config.yaml
model: "contrastive image-text model"
dataset: "regions of photos with short descriptions (Visual Genome)"
train_examples: 203450
image_size: 64
crop_scale_min: 0.7
horizontal_flip: true
translate: 0.12
color_jitter: 0.1
tokenizer: "word"
vocab_size: 6471
loss: "softmax"
embed_dim: 256
encoder_arch: "vit"
encoder_norm: "layernorm"
encoder_norm_position: "pre"
encoder_activation: "gelu"
encoder_mlp_ratio: 2
encoder_head_dim: 16
encoder_fused_qkv: false
encoder_bias: "qkv"
encoder_qk_norm: false
encoder_parallel_block: false
encoder_inner_norm: false
encoder_drop_path: 0.15
encoder_patch_size: [8, 8]
encoder_conv_stem: true
encoder_layers: 6
encoder_width: 384
encoder_positions: "sincos"
encoder_pooling: "mean"
text_encoder_causal: false
text_encoder_width: 128
text_encoder_layers: 8
text_encoder_norm: "layernorm"
text_encoder_norm_position: "post"
text_encoder_activation: "gelu"
text_encoder_mlp_ratio: 3
text_encoder_head_dim: 64
text_encoder_fused_qkv: true
text_encoder_bias: "none"
text_encoder_qk_norm: false
text_encoder_parallel_block: false
text_encoder_inner_norm: false
text_encoder_moe: "top_k"
text_encoder_num_experts: 16
text_encoder_moe_every: 2
text_encoder_expert_mlp_ratio: 1
text_encoder_experts_per_token: 1
text_encoder_shared_expert: false
text_encoder_positions: "sincos"
residual_init: "none"
optimizer: "muon"
muon_scale: "match_rms_adamw"
learning_rate: 0.0061
momentum: 0.95
nesterov: true
orthogonalizer: "polar_express"
adamw_lr_other_params: 0.0014
max_steps: 6200
batch_size: 256
epochs: 7.8
lr_schedule: "linear"
final_lr_fraction: 0.1
warmup_steps: 1240
weight_decay: 0.09
adamw_weight_decay_other_params: 0.05
Rows from block 3 of the text encoder of a small contrastive image-text model, named by matrix and row number. Rows with one number within an expert belong to one neuron, the router's apart. Each number is 500 + 50 x the weight over its row's rms, rounded and kept within 0 to 999. All counts start at 0. Numbers have three digits each. After the name is the row's rms in percent of the matrix's.
After each expert's rows are labels from the 100 texts, of 14848, where the router gives the expert most weight on average: "fires on" is the input token at the peak. Only what is clearly more common there than usual is listed. The data: regions of photos with short descriptions (Visual Genome).
# router: router (text_encoder.blocks.3.mlp.router.weight, 16x128, trained with AdamW), inputs 0-127
# up: expert up (text_encoder.blocks.3.mlp.up, 16x128x128), inputs 0-127
# down: expert down (text_encoder.blocks.3.mlp.down, 16x128x128, transposed), outputs 0-127

# expert 8
router.8 089:429520539415412434426401466444522440556604467580498611534506554451487573423559558473438439454481498450485454455434461435519553529500530499479452492567450457448478441534434487587501521593549519437487494486513599527553447382443472388520564530542543538497503528579545495543508564519562503539499541492534479551476561525554524529454504468441451475564554531506504546549519436579478434512506
up.0 097:469430488537516525515577555437471560520438499555488412496477496453482529537438589552445534553532473506529446569466430510538559540538569494495549509510474527551536510451555460566581496428470455545491443505468537441513551497482563456524556561550581507486457543569466415538512402419447469406516510517436454569438524425451469519421536438570438514499375544423442566440575500440456497535607
down.0 111:386599583533451519509472559475533494527507562517495542546436488515507608527490517588403539466388527604550533451455574416571484510551481376464517419551407462438441491478437507495454475540496539479522488442462483584420510551497490417487518516448550506566429454514512532450538454492467484551455483450481471445573495497489612484457459496525550496581526485543505562454507609524452539553486
up.1 112:549455519549584530554534469444598546440554539535427563505524525460513423563415509396514488465461481512547496557490344469598513497533579555534551464513520489493424464564534489481407449472467534501528472459480491485435493389492568539496469413535501547477535392457447504485509485488512498496475439437455518439475541443506447612522541549571526430591504594530497450514455493494581564537429
down.1 123:481404482589502378477569484521404456506493429460565559520614453496480498459539402518484512563532563568455484526490557505481434494504431537624494514494539572492481462519427468521619536602505513453536505514452480574525538475485464503501505581503569457569506538508472499505465470472550520494514461550534430477447560384521502462416409529496504516533515449482538546394515565455379538447541
up.2 097:385444454545534457453446416546498565436452622395474540463548512536575494478472510481431555558460586487553516495567470452550470454513485548464512517550625483496456593469464478494448433552503552470525535477464440445536542433506487603483511489436494542519558516537486420455407511541540538534508503482541501420534515558498379477445544624500470507550441491478533483514526500520591387521516
down.2 095:501460589562496505513586560536370546440516423479553493490532505459507457509408490411457481503471535556411436505575367504479492543454489514626556518503436558517496438483440557456567460500520556511536467455474504505494492543483551510522478440457508525588601520485429435520497637477445480524469355478528480538465555535579533512560519544447461447559511511565447506454500501558444523443524
up.3 106:498449543639498595485492505448499405557557580513484482411527435500483400506512543403515529514480516477523473409443520452448517499408421594387464531467493532579497549532579485516505468510572571477446483474504485556541496570482518553451418476482507505584560450481499542469444453467524450538503514455481518507562423486532506544528587527541572494446489488480585595541499410422514512383531
down.3 101:484539453498476511542529523498556509482504427485395502518500467491479574456433487540447478470533416447515468527525479495538583487549586514462468506467419495547483579536573581503504494607407490483497613574474572482488541505452489507510428472492458460450425555468464453627448483501529404445577605526378506413394578540481499425510523517488531497459477479517490624482507572546486497510583
up.4 099:538549504504634619518447389503389440487488418480595504513515448489507527499517426547594555537459506567514428563492463465547428437562496558524466492574521486520519466509496451559441535605444541556465449454548577551563490447560404488470560535448475537552480542476523452447555514439465485471471576494530483481476469494545465539462500471481475417477478360516511527531439514499607471484443
down.4 093:447499601490434409440474529602474498449527511439466376479502521476538503506393551502468414494511465458479502541528463558533596587444536455516477567389462482568586423558526458500492443444464563508472412474459471478512579457521535585524524489505487527521549476520516503547544445526475464545437543544576463418509449612535522537508526546540499568449462537441417388571558548508502452533514
fires on: "the"; "a"; "."

# expert 6
router.6 089:447541572425408464424388458426553448551609485485491551524515515474473519443511513474436453415525515469447467469444479399517565517534441494471445521580474444429456417555430481548491467549519465422455462448481570526552443408429444393486564544563548529528453539550539515550542553502542558534474560574542524536453576535531497536457501461466483486567570553557492558532519488582474437529537
up.0 112:463563550514566543554438445540341487508471423415470556544449508538551494502499483502535533492486520490519429529393552461542384515493418519457528482513514504582488475464545487492604527420469411470530512483527464472471469515529458471485382543568504474562531569488583496549466553545407491495592414425559485557534510595406512447493611555495562456508500475454552458466507512557549505486528
down.0 105:542614543480387546492493562537564524538466551523528504502509501473462489546414549586400534456560559496571471452431541555398608563459540533512488529480558468431473465525573516548514534447563475569491495523598541419528501480473478447514543514532494462435501563493510482432534481562477498495437460438512515468418491462534500560460459429501554399506436378541502421495608500434411497511449
up.1 113:526407540419546585483509487547573531542562626532486477564566492509481544462588504452486416520568520542418449478379597444537528479552546484593507547450498551505548436466563500595454479431568473524554496441415471510495519533445521543550511423544453518401475600531441452486479457503451506470487475443450517552510536481479480518493418580533502470418421462468477558530487484459562508437432
down.1 113:470631542523481551464508470503478441468550540509484449517550556508470508491389472467496471419518491479414462502500499485514557505570514473531501462558488522458512401510560511506519510453580445473479406442656433491534503479485543491496414491570544447569444519591502446532405464525606465432569479530449554536489563502452455509590494554492517498562335500414582568507497517519500546441484
up.2 085:513453430371465535578526489490538556467523439495527566436543466426494501516518486483508536617453471587543530434487475511568446523407515439567515512522564566596508469484515396484475379547529469527589560492481475437504450511494477568560539494514474481484501483508523522445499431497596428487489538539597476475489511525479488535517609370534484476415450507484538472385450493561545576435539
down.2 098:509528531531500520471518538467546380464449572490529572468450502428518519490453439432450467499447618535501495524548416494542485440462525457524449456404455415522553431448546510461531506529440490498386486552437506544466453566579522466518557475573543500581622579537471474487489482540504646548462455463573562472582492508581471488573551525515483449500526463473513490566478430513373499522522
up.3 117:512474514537545465496472420486384585447408513472477405532476576517460560571480441528533518522418557455404462514562496387505460512566491508537443530472491407510470530573539508502420408566450468499511462518547578476439469602475471567573487622496472405557484595538483483595572452501506530488563501528487492446545536500432477467500543532487547536485459506525472504546491570430595445461517
down.3 111:582655543467490544543432469479527467528514511545457529486488490477549509468459434432470514561491480556500541566600557510525503430505536535517496537470469556521452492451470464483438427530485514455422481394530521537559504557500413512510501614531621470531533417480516526571439508496485419486568501438491529457592485651542481556486484414423458554468537440376530456458478456490453443482513
up.4 091:519552545536628568586484518450456504546498407487510520536461484488580503614486424554518541466411471465429495560574496502514440550516478503509487481402468580434518539547516501485513545605522573474412431423520501478465469518517479442459543418516556598509444405533560469432532516478496484525507515503488447505396445399536415505491469520591520596465514496476558425542437520478449543559458
down.4 089:388526401435502511463556500420459588507532528504582484431442459568457441549512464559506457545456553487425554514466509597526490496518540521544508523471450484539479570563477536506496466482582522449511460475431486431508506496408534442566532457482469494543564581550381533553471475500587517478549432589442430550421586469482563493448456493468487416601479536577481538560464577551482551455447
fires on: "in"; "long"; "has"; "down"

# expert 3
router.3 089:419525548413394424418394468452497448563601480572482564528526567458507562442554551496444445456506498449466486478440467437523545528505535478461465465580460479458465438528443509594502511600565472456473498492490600527555456385439467398514549537546546552501497537581544466541517582517551512542495548502542474542480559533539509539465509448434460461569565532499510532568533444577461419536498
up.0 090:490562530602631513518497483421456543457432546459523463524517437494487475494520540505449512480535476444494498412585529537496427477442502413524534488391508498493530494448402595472548523448553481579451614484528549481387523482605515468570428465555469507478466595478432474395512475468405561495442529538538542504568494466572528459495461522501570485506421488505580550466499549434478565535536
down.0 097:539546446490601437444587497424425537450549437344505551570442522515520474548496544456502463480538539486485463458572421507398497541522574527516473466396525534643497402408479483477510464507572462484551575485441525512622431457445501500485526446473543516487492480488446530399529503532515500519537508535640487463551525470510576523507449552518462490522459461462567548525570501483506462518507
up.1 089:539481433573601550529482466464536561443530513535487528477506578487475467525433437508544615483512468446512408518531551446552499521485403524563580438538523522515518403547571525481501548492473497586634525457463475475526513474502530535477530453439492499537511419453539528472528588505546476592358433518477535534523467469569503475456512478557426527515450421541423482406443553466434431400463
down.1 098:545447505503530461371464515528514420522464504464430474429535511523498510426497567516404493480520534507511577515540518424444531545549536595379566560477509455474547630469573454413519508536436522522469543473535472536486491440562455461574519507503608499460489468530474428545588479396575431553589554569451490406468515465416454521504463481484531513488457493615546496515562499465453541530481
up.2 087:511551470522418516511613480511513600522416488563556434521503515549494480533463438452527472505542540555531503441565466432539508391508437449597574482463492600592550511409607462463532492524542459577488528473522546491535548493520410472453501399496490553469459588542509468533500543492545486538509488459446535478597558489436464514557440478533472477452440464497409470469412530492473353480566
down.2 094:543454482526447529432498501508522460489542478536534432419439562440489468488482514506534458419468361473450503494506536495577533516460541491442526591533516547491503542424523541486565463489465543567473510565466503564495535565464487475509501493516481482529449598336590506524539392439525523440527478554530493562502591516406481495484591443572437586401548450421598451584445549500520509470507
up.3 120:534576536515575486439515548545480446507502464453475429455486540606441413638519522512496603511474540385429493526509462533529518534489411494601508520491486468462513458459469488561477493488457492498593478549516539507511515464485564555488550542483472455414536486455406406476596505539495510527472554486420568422598408529425483543445648494472466571516444544530447448514438507540467490511484
down.3 115:509518616534583494524591532470465469506521485489454503518546516500469479493457374544503481485496539442510449420514439486494532524584543441473522566403628422443404446517471523561448444547501472492529482533466529521479566543512482504416491517550522483563522409482567494472548524525518520546443419530592507474393531545382467520462521483530481495625379457485564523516439559406521540546482
up.4 089:479469500532441599494457486492416542590460486480568630558472520543452445613571509507543537479451556525395517578562518487507597577544489465452492508499447562544526482520466505460436547479452555461544448478468538471404494513491575480506481573457487462409487508498493544541457413465498455501479475467475487421432498466572577471577524474530529412531445436418547507516447594371552534541475
down.4 090:498521453406546570503480472461574441595475484480423596488453562496416522502578440452431447549555502515541478558528576403442540521421521531400508457470509516499464507547517449640538548424514522455394495462456457409529535558454574524532455486513465512568625449477481499468580549517477523486528532510486505516478469368473560498511488512475526505494575438465525480445545470527489615460526
fires on: "the"; "with"

# expert 4
router.4 107:474510550435460440412474464440506456555551464518478505486467497467586546402548519515424479489458476457441477446512418486527504494435548544454426443605434433472411455523431486564527523585542496411479512482515558561540439410434464386472516543565538516519430620518510428549512576520552555516564533500565476546478548473547554542474516521540462533565582534474478561555473480573465395518522
up.0 116:488499451452517438530482600493536514468469434392506501496513523476419598456481483560449537508473503547470534600610418394449510567569511455513521424525500513513510537508485548425583456533558429569552542466533489525490536507400502502557558543461492484479481628541595526465474559466511533490519489500494504380464474431475520580609471463522388417447434508470449521462524521484524581438498
down.0 104:500562475482501472457510565447447459561473465523552437594484513519398529546482446542546542582500491473406473448448493485456473573446499532474522548550522526563638516521511519603501515462353414513497439530529460541572552538494488451479428524480564408465541570513510492443591559484534581457456418498499531506484477640504475509412443497541500391495525521542410502483499508499503465421545
up.1 102:458553454502492577526522504553415473559452480501426476474457545472507609500507553628476548540515469436456521476525431524526492583500552501491515486519501552481520580527468541487602555471523530470543425498550534565457569433530545461350462518597496544439509484575561478473473484468539525496501502462466393478464581403486475574464449556560474507451558452478499532468417511490478418359418
down.1 106:508544534470534479491360538434399485469511523438505406488542473506528515391502406474580446497497480456480478490528527431437555478435466533412507496479475504529498514532547517497462446531486462487493536473501570618498494445518475409459527594543583575517537494563528521486533472533495458506433515517531534596463423572516579516419443477420583516562512439420608503599561443506532554558573
up.2 090:433574515548464463532490401464497589466503457459574463567463483501469549458475476514491540580558603565551529568557526461540462595576468532494523435489438393533581454463484481643460523514486468428521542459549555501439522574460596526529515483530457533455503442411486439494517565546453437507465459401567489483421452526417456436499443508505432453476483505461526527486588582462476499543535
down.2 079:457439513453476498466476523525471442556496461561569407477429528481526435509483425497428482489450528515501557468557488577476554499355539419549499480431500491510472558501544570604513669512414457542487478540490521464592496475521504498475491406502527518517499478505500481580542449507562451580437521498540463478500522548557456520474433516633355466485546534481502580530595516438483570498513
up.3 125:438468481600486572551600515443467489516458557489493448651380428459522502554485526444454523604475513463480545505465457505501564557495554576573517490463502485492513439472537461506490550495563507547414418401533473484478530426516481572420520557469547540441527550459436418513465497508518575550553477404480530492470511484486515441569512457505533522591458457428455621488517410516473450576510
down.3 116:529517528388410480485466507584395535595519512433460495525515475463512557452520534502434505471504480507509504448541607449491613514557479502505354515477502543505452464541505539439480434450481566493488484429493480494498406493510577527462504454477593507454452484504546551550574455459540447582376519580445488543562455632494583563484514513525543503439510566509407456503427561507501548465523
up.4 105:501524538532536449442485483446438546544442531494390542519545464425539524549512534466470447554561545394439439517640501567515556488450531502580447527465570503611514546546546458492549501480500502571461512511473511505484520506481488452523445469457498509527440410465448490419608520556505506485464561399521445520550515546554479483551606409457417591474413514496537504442513536542452490405396
down.4 101:495503377441513637540495555487593530451571535478449538425532504410508462529585444476531477503472507549490465482460551560557526505446464466510530527453458535587482525523458477451495516510551605522418537446537544459440481432493478548494548400458485521550482439555422479525485563564425456452538588425557585464509575477495461500494472582474491521479522472567364530498582515481558438414477
fires on: "motorcycle"; "oven"; "scooter"

# expert 15
router.15 088:432535536412412420425383463447507453570590507578479583509517560446482575440546561496441438449483495443469492475423480440538544537529524499467437444571446444458488428527460506594506515583575477441493516487501606531536462378435448402496557523546528517482496545583535488521529588519554517523483532519559481531450563523551507549454481492450459476557571528485488517565515468569460435516528
up.0 093:565475588587562490534579556474427369526496452575419566482428502535455439453458499486541512443463591504419523534507539588475408519535481572518607551455486459460472549522494475398501482463527507498546500539463560517521483469511540437477494500511408453513509564609427451541555561515448590495474510447448519466471580458480458367583502513569568501443481502476532547479425526471497500480477
down.0 104:586478496500457506515558483527504464480443508552490662477559451433496462501491460468554461439579469528571426430472526484450360431537588527444533506526522523519578536513456469495467478417458463564491530562515507552544373612529527500605627517517470521419519505527454485558461466553604421494496502457518474498455554453571511582470510510492478497523463487424517516471459401446521532507480
up.1 106:468510499593437533541545504572532577484495556525467434594615508473561532468556493453533525459563481470521522480587526506567550536436545476537544539441504472468454398526605453459462535499532477511556524489481572492541530533529497499424428490510355449479439427513496571444576434527539555546462496553512504467563434397503407458483533517407461450437495498499539504494460495517477467336530
down.1 102:476503514480450491525431466370568598463580515542519590497458522439442534490449437614538496532530526471422480401492488600530432527461482551433539493486410527482495447546579392511456546557498445529518506487561471505513494504531477511493405577513534486419517524516482516463439495587487511551522468484551561602516466471432463498524473441484572486527409428465452485594552581556533415564549
up.2 108:537508516499514641431502466423540562437611516484475522488510530571430522458492516467592548384484422536488466514480520552496595510583459484473458539483536554503578596495499601472505540495492444490514443504529478503520529483598462372555587471473522525513452551428529489460558433474486525541430423411460475435508504499463494515500536494435565580437478569505415532460466548504439434404507
down.2 103:496618536516624505443524565502448472488429445527542488461476467579469458621491554493545429455595575434393506365424496470493485507481464600525462493458463490558497481505523538445494423564332478531554455445449494491480463559541529536528523458497520532516466577592468503558532465483533468545431518528497488508487544591584552541497479500467498528531519484450540532547433475471522435443448
up.3 108:510448421516502425515564563562495561455512572463520627442475510488424517551465592589470508499493582559517559524540539493477541512494439477573483578581425490489467566492574496485449582395439447518430544449497436519594522499449477485531508550406494457546519427670562519422519535543478486455497480514472449455480484438434467509535464355463485508480513495546477453534520459524502476518486
down.3 097:432562527628503486577523456540449438517583530508429407553522534505504427461496505573512523506522469526523558551441532390444477492496522459365573554565482547477538467528462484471476409509570493422513525445509540411436456534562518469459560604432519487437531501585533508428514555487449519459421517585514449466505504449580527482569460451441544459440438451526534580484469507548589505526478
up.4 111:464520483630559506545489482538534469522381505447382443455562523468474460475568524466511505426464476487514515502533498594512495512527460469533568450511541449512488587463524482469557547561555524443586514444476490545513500434584459444518473518488494593448382531534430542519375495572483568462407518405528474467513553492492506447507501473560490559594470497518478620505503488370467544512421
down.4 102:532524486449466484527499479472534497501474363449498492491512462492502523553511545541463592461567471454521530500549531527424458475503457617473463502524534513528440541443398574468448621492489519494444510523511523623452538395463529542585430460515523528519450494471554458484578461522508524615450478383606579490451537539500403551465464505456500473415573583620457507437513500527476466502484
fires on: "a"; "down"

# expert 11
router.11 104:421576538424415418403395446471461425570540423511466571521576550458483572447521513442473474491493536441465448423484511463494524530519497435474429506531449521434458447484402541554534479561464539443455525461444556517575437397475538448454519511507537555472428524549480496510546574539534513557499522463549446538469578595489546514422456429514487504586545527486526504554601550557562456515552
up.0 097:419467518503519532538457530494431422450515437499451550500589535460534516463582433563576554481411452437533542466565574569499564439560574514538543531384419551431549459463525507514545427524556537526529533485476442426487488555581560534550506401454603476431442485438452394509429488542516510523522491505455535598485426570461488460531463506575402497570494420492480505495487524481520491535524
down.0 099:566520461442479568504551458425583446498532602535422485467429519494582522479491391505520541520462540472596545493459455513500511530533513503526463453622521436498538523538485471468566417401445503474454513468536436516479554516444456509485396414590575538426522445533592459551471509509522512493552543465505497482455473507468547560595530480456507458562429397511519669538507462437528491507473
up.1 082:521579530582414530539504430574519498468529554562437449450552477522490479484530552487469432534427468446555502599423455554571446466601546565588429482496507472544577467575486554550488474548466476424455502518474553517526448473606521514362406560557461570444516455457529472451423551519508545543491492480496518445487454492436435531614492515536499477446538575445512505537414472485450451442483
down.1 090:553442564519488511563509507504571579503542492504564568523447599486507582421444370432492456455524448476489385440453471460625494593542469506513526543512543492486483586486566507448451630496456529506520398514480493511540494529501424389472408493580485367495544521470489488509522514538548483499527483556456510452583445532482475489504473545489492450498490547489544498482373574440531486471546
up.2 094:453485495541505460438513571525484613508416596435516503449550555457500509544510512509473550472421610456594544479581493578565519473549455551504465460526555487518505486563535447485449558422455468516538408545507479463577478461465581477552388542451447512398524469477467517546486409448469531601496537399519527445495526536504553489421500434489578440483492543506507487432503401454601559497459
down.2 092:400439506501457556527456511508457591459496463456543486608534407588474539510453448460484492543534470462431472422557513472499414561469427319523472486524493471477454501473539489485574566549507558562481535473477492580492479483547492449593478549534562540543497509509545559465423505422546541579484481441488481551524467410521516545471517539457454573496572459468550561510526441590380539482577
up.3 108:481439472506464527443425484495428562502489522518519512457476382556501496503617518511646472475491405538554512489558471511511432522537593511505550391511530417529516503413516564393472500543410538523439418561519496586571424502487487575458526479507534598513461577474447555548516472524574578532471502476499524518460500460403527578552451492529472426536541492521541500493425430522466464430442
down.3 101:487486513538472506418524508483509454528445580491573536501436471499574491509477519510408525486528486535446477448330467590530516429451544496494445506487551507413461614484535517494514508569446442579554547510479487418441444572464477463523474489550460487457507544554476515591583564559482585458483395388567498482554496433568473521481489545450522601478396438493456539485590515526526577479484
up.4 104:525465483496371452563480529502546398462491384497514558503491548456519548547519603579499514469500489569549575396479519585486513503494499410562550513459450542454571453439604542481529490405424525517436639492479502555520520509513530483537516482451403485479598480540463489435472502548434390459544545520481501499460440519490447445559585574486551428524524434448509480563539493465472518495522
down.4 103:477492477614440481517520537508436431588548492491451514464567544433529567544471467444391510539576534465570566480468497516521445426516504466480478509548493518472553511407371551554416444485418498545461523454466563541489490550497508476510514486509529546438580412576482405525487527502529505457620497484501446490430525449418520490503599470497480468547561574524440506480643499608497446483461
fires on: "holding"; "vegetables"; "lettuce"

# expert 10
router.10 114:387422543440452446471416567421529466516592525488437573541508507447447485470604545484481503471494508491456466494464476415512483459405495452452419501442468413515437470505449423610443518481475437482453509470456585504539452441460440453516485537472499561536546509556526504563549568536539543529471565579523460554444538433607496589469495550421479557592571519483475520522566534580533495504559
up.0 095:426560558545533437470467543516420587573469553451483478551446470510493442605515534487553536474482535448507436544534508581428464422421520606504519487550573434529525374526500567566504517593447530508487453513548555477514480502493498507527484585442587451515568425520480452467490480478433492493566596480500426506530495517525482449546410467499505517506564488402443470438521589571388456460438
down.0 086:554497508434482527456496475610484472465513377480531496492501500497434445469510487512470486488489521412464519448430503412501400546480526447575529450510490548495485529603498506430470544429512426391530573514482532517572531516504392466550546497521475532463439465526583523610551660408448483571491597520429597603462511509486546455460517498477574446504517570487505532474529530551467490474554
up.1 086:541503585509494523469486438541533440526471451532538596506524430477408537525467592587510579505414563492538431541479568499481570454479562539443553611512484535535489436493524485554562426532517511470532481529538545529514576483552444477454552539528496459481554505399498529409497468491483501432437539472475509420498396465474482514563436506515463529513477443518528385493461508581638390394453
down.1 092:470488522490423501410500623525548587613519399521431534485415538521455590552466519422503522485506563445417456441502490446469622590533475510559472563528557488536491526552407509520576473569482526441477500422515474471459511559471444509491514484531437429627515475475535553473506519495445437484513413470473583526449555510524508482429465468583575456484495489443449516568432565500510468477557
up.2 088:568469432545493525613552522516476479476463497557417474512490421485457555523482480516589461468550523522428431545568517565555487505549512497434442499499510424458598540454502571419481484494478533506534642470444547434508407447506402522491452490535491411479556485526479490485516611506478545480544456455551497505433586464466523474534568499436563445574488601573434515507344487453537508487500
down.2 091:524533458529535578454532532430545460436456460480609441454545462486466548409487591453433511460515463507495529487487532552555554474609475469542588353373576544520510483501429532464514472553455351443462499583545505527514447437480534463494520407473492477557500451472521541497545515558545434506587593535458511453421567506478490541539528530511451475558439494550525496531421548534525537476503
up.3 104:567487579522502555511515467418499498436389464580527458478489490573537536560554528459469476507457482547524463584605498420490470547519476551563479440490496447435500425555463410489451537617525442472510421536430484446443488659526478529390438500490540505470624507510464413490519501528414410521492491431555500562436478533495466552551547495504484527482515522544534524534416515491528570494573
down.3 112:413496513423490427434465510510552476494505520502556485492464541565460514535478474445486524466458454526551543455498393539476512447592535460541443527520527520447488471478505517542420451474611604468456501415457528486603507469539522518482499538513523501590492477423595438646500480379537456513557507424469507535496475451490490533454529412519540624514554507434551356495508487504594543567499
up.4 096:533478444497490481498454493493547457493520478476527575523549509596476468603422493519574444470448480434544571461491415516532547560531524517526499483520616486509518560544474468530402546500412436470507535522485469521532485628500564642398607534524514405487359459470518486510491468472529495472447448529380464460540528519601518460484477442513527536461569486520456613454493452462510478518461
down.4 097:504542562497418556452454469502546485414486461563588456562492545518518564454472533518502547411513487467460461426476499528473488553498476527431499534427530475601649535503417561475535489495434519478630506478522411534443486496553490418509529534472551530408552482470364478435529547453566582615453481510502493604442484489462437484515437546533468542571476520467535418491483564529482472525536
fires on: "and"; "on"

# expert 7
router.7 094:418527572414417429427429514457476432581585525574533581498494555463530520436542520465442447458467426448479489475458479428485542455527554487435450510535448436432484412545451462556472504584563495431445489469458597557579477381477518408507543570516526492503461540572557454520506552518539529555497561531540489520524559519586521515487507426409444494557571503520471512559531455589483461537482
up.0 098:556528469483500513528526424474530436559465498492495494521512523474508541537534555414452536495537508489520519479571429524476446581478507528481512532375526480458479431561448551515420496443386508488589527616451470505489574550390507622507502506446500485494454532628549532519433576468484567459606397462484566562544497475516432472440523568481439472484454524558535507401535438453429571507457
down.0 096:439504496567439519373520572574518426493538516579526545523467395509496521566548543528499466504519476537423506433452477505459475468574527406515410523509459454538578536350509529545428471497528500394550495507519599512517537480503525414499563570497536573561507402476461413537495508546504557518500528480437567433488540502520531525510541480587534484385541483469493488507530442557526428399442
up.1 101:531489462377405561519550527377475580441501551490478492520534510547505506464487520447452497495510526523466474479666500637434469464557599394490526532443529514518452512499465428484432589524485610530501462507515514499462572517487481540574436586555532510527505519547481491521427516474486555476525419478447528514463378463530450484453500506396482408466547503553518557499486565513571522496555
down.1 093:496537536483494458476497388557569463493572537486510482484348529394439521532560601468556500574557423501497527500471572516474429565458510563506562504441475465486533403540517469380500488564489528530536481537482481418453448468507547531416533602572514486555503530482396478477557481467490588474442462597453522506553558574540549545511464574472441416505462508412512547426474472520470516491497
up.2 111:509487438501577557466519503413500583488477529527488554586491535490437466521485491589465587513585490449508515471535503393539493498472490586422535562458523470486483529488525499535543513435394451412485539429502584507524438526563637547538439595446450423533528445463413488490481524469502515526525496496590389484480442375398609493485517566568431514514526488520460510433532511498498536506472
down.2 118:443539494487467568433518446534456577453457495510470573395571580496538493605489473510477504488469535482496578526576477499430464468418474370507457436511491402549511550449515468513461598401563532434635518580442481486507491472530539527511522478520526502426533541588545470425604451446537528491427589504528554541511517533491496451480435480487498529463430538554541436413506523431523508578510
up.3 090:500404547473506599525447550472532520406436406541539481492444495525434463480442469619445535556491522484587537590521472597550418519507584486463430545530490554518514495503518487552501526493478433450517533449522517508521483551508433486415479587480487477519433535558461503555514530524578531583508502426522476443409492528553572492447494356457554494475469541423486468561609485444430565446438
down.3 089:443536381507454534539402563567498461512458455473512408540604602480482491506588502518466614436550546434481487447389516434491562458472470567468392518555470500478462523452542490525447469503573458450403497532476453568555602544529497476555502487495475537396439470515557520589459552502541410535499563378566481503512495460535516529458513487486480486571528469473543480496588509532508480519550
up.4 105:489549487487522504457632396503487538544462485481494491465541491418517399527440449461451545546519455485579550476475493455546475535577461543497515485471455469458468420493615560502642485500576482410466483625548549554481533548608524518537500476433453531506457501455391583373557478504435412537480529503520519518562488561449583499526498500433561528460510507530477502531514449482429462442506
down.4 100:489515470476508490487478554526537504449505550518509528484466370493498400558497529488490484549493433547361394507403534551505493511448443470495429507437514451539551539535481566508424464430540510535537400466576475476528557407460462520433535613540483526400478510473516446484516541500570536542525525501484531428521549482653477499482538608597573504494435547569537460581529459483546545490452
fires on: "tire"; "wheel"; "on"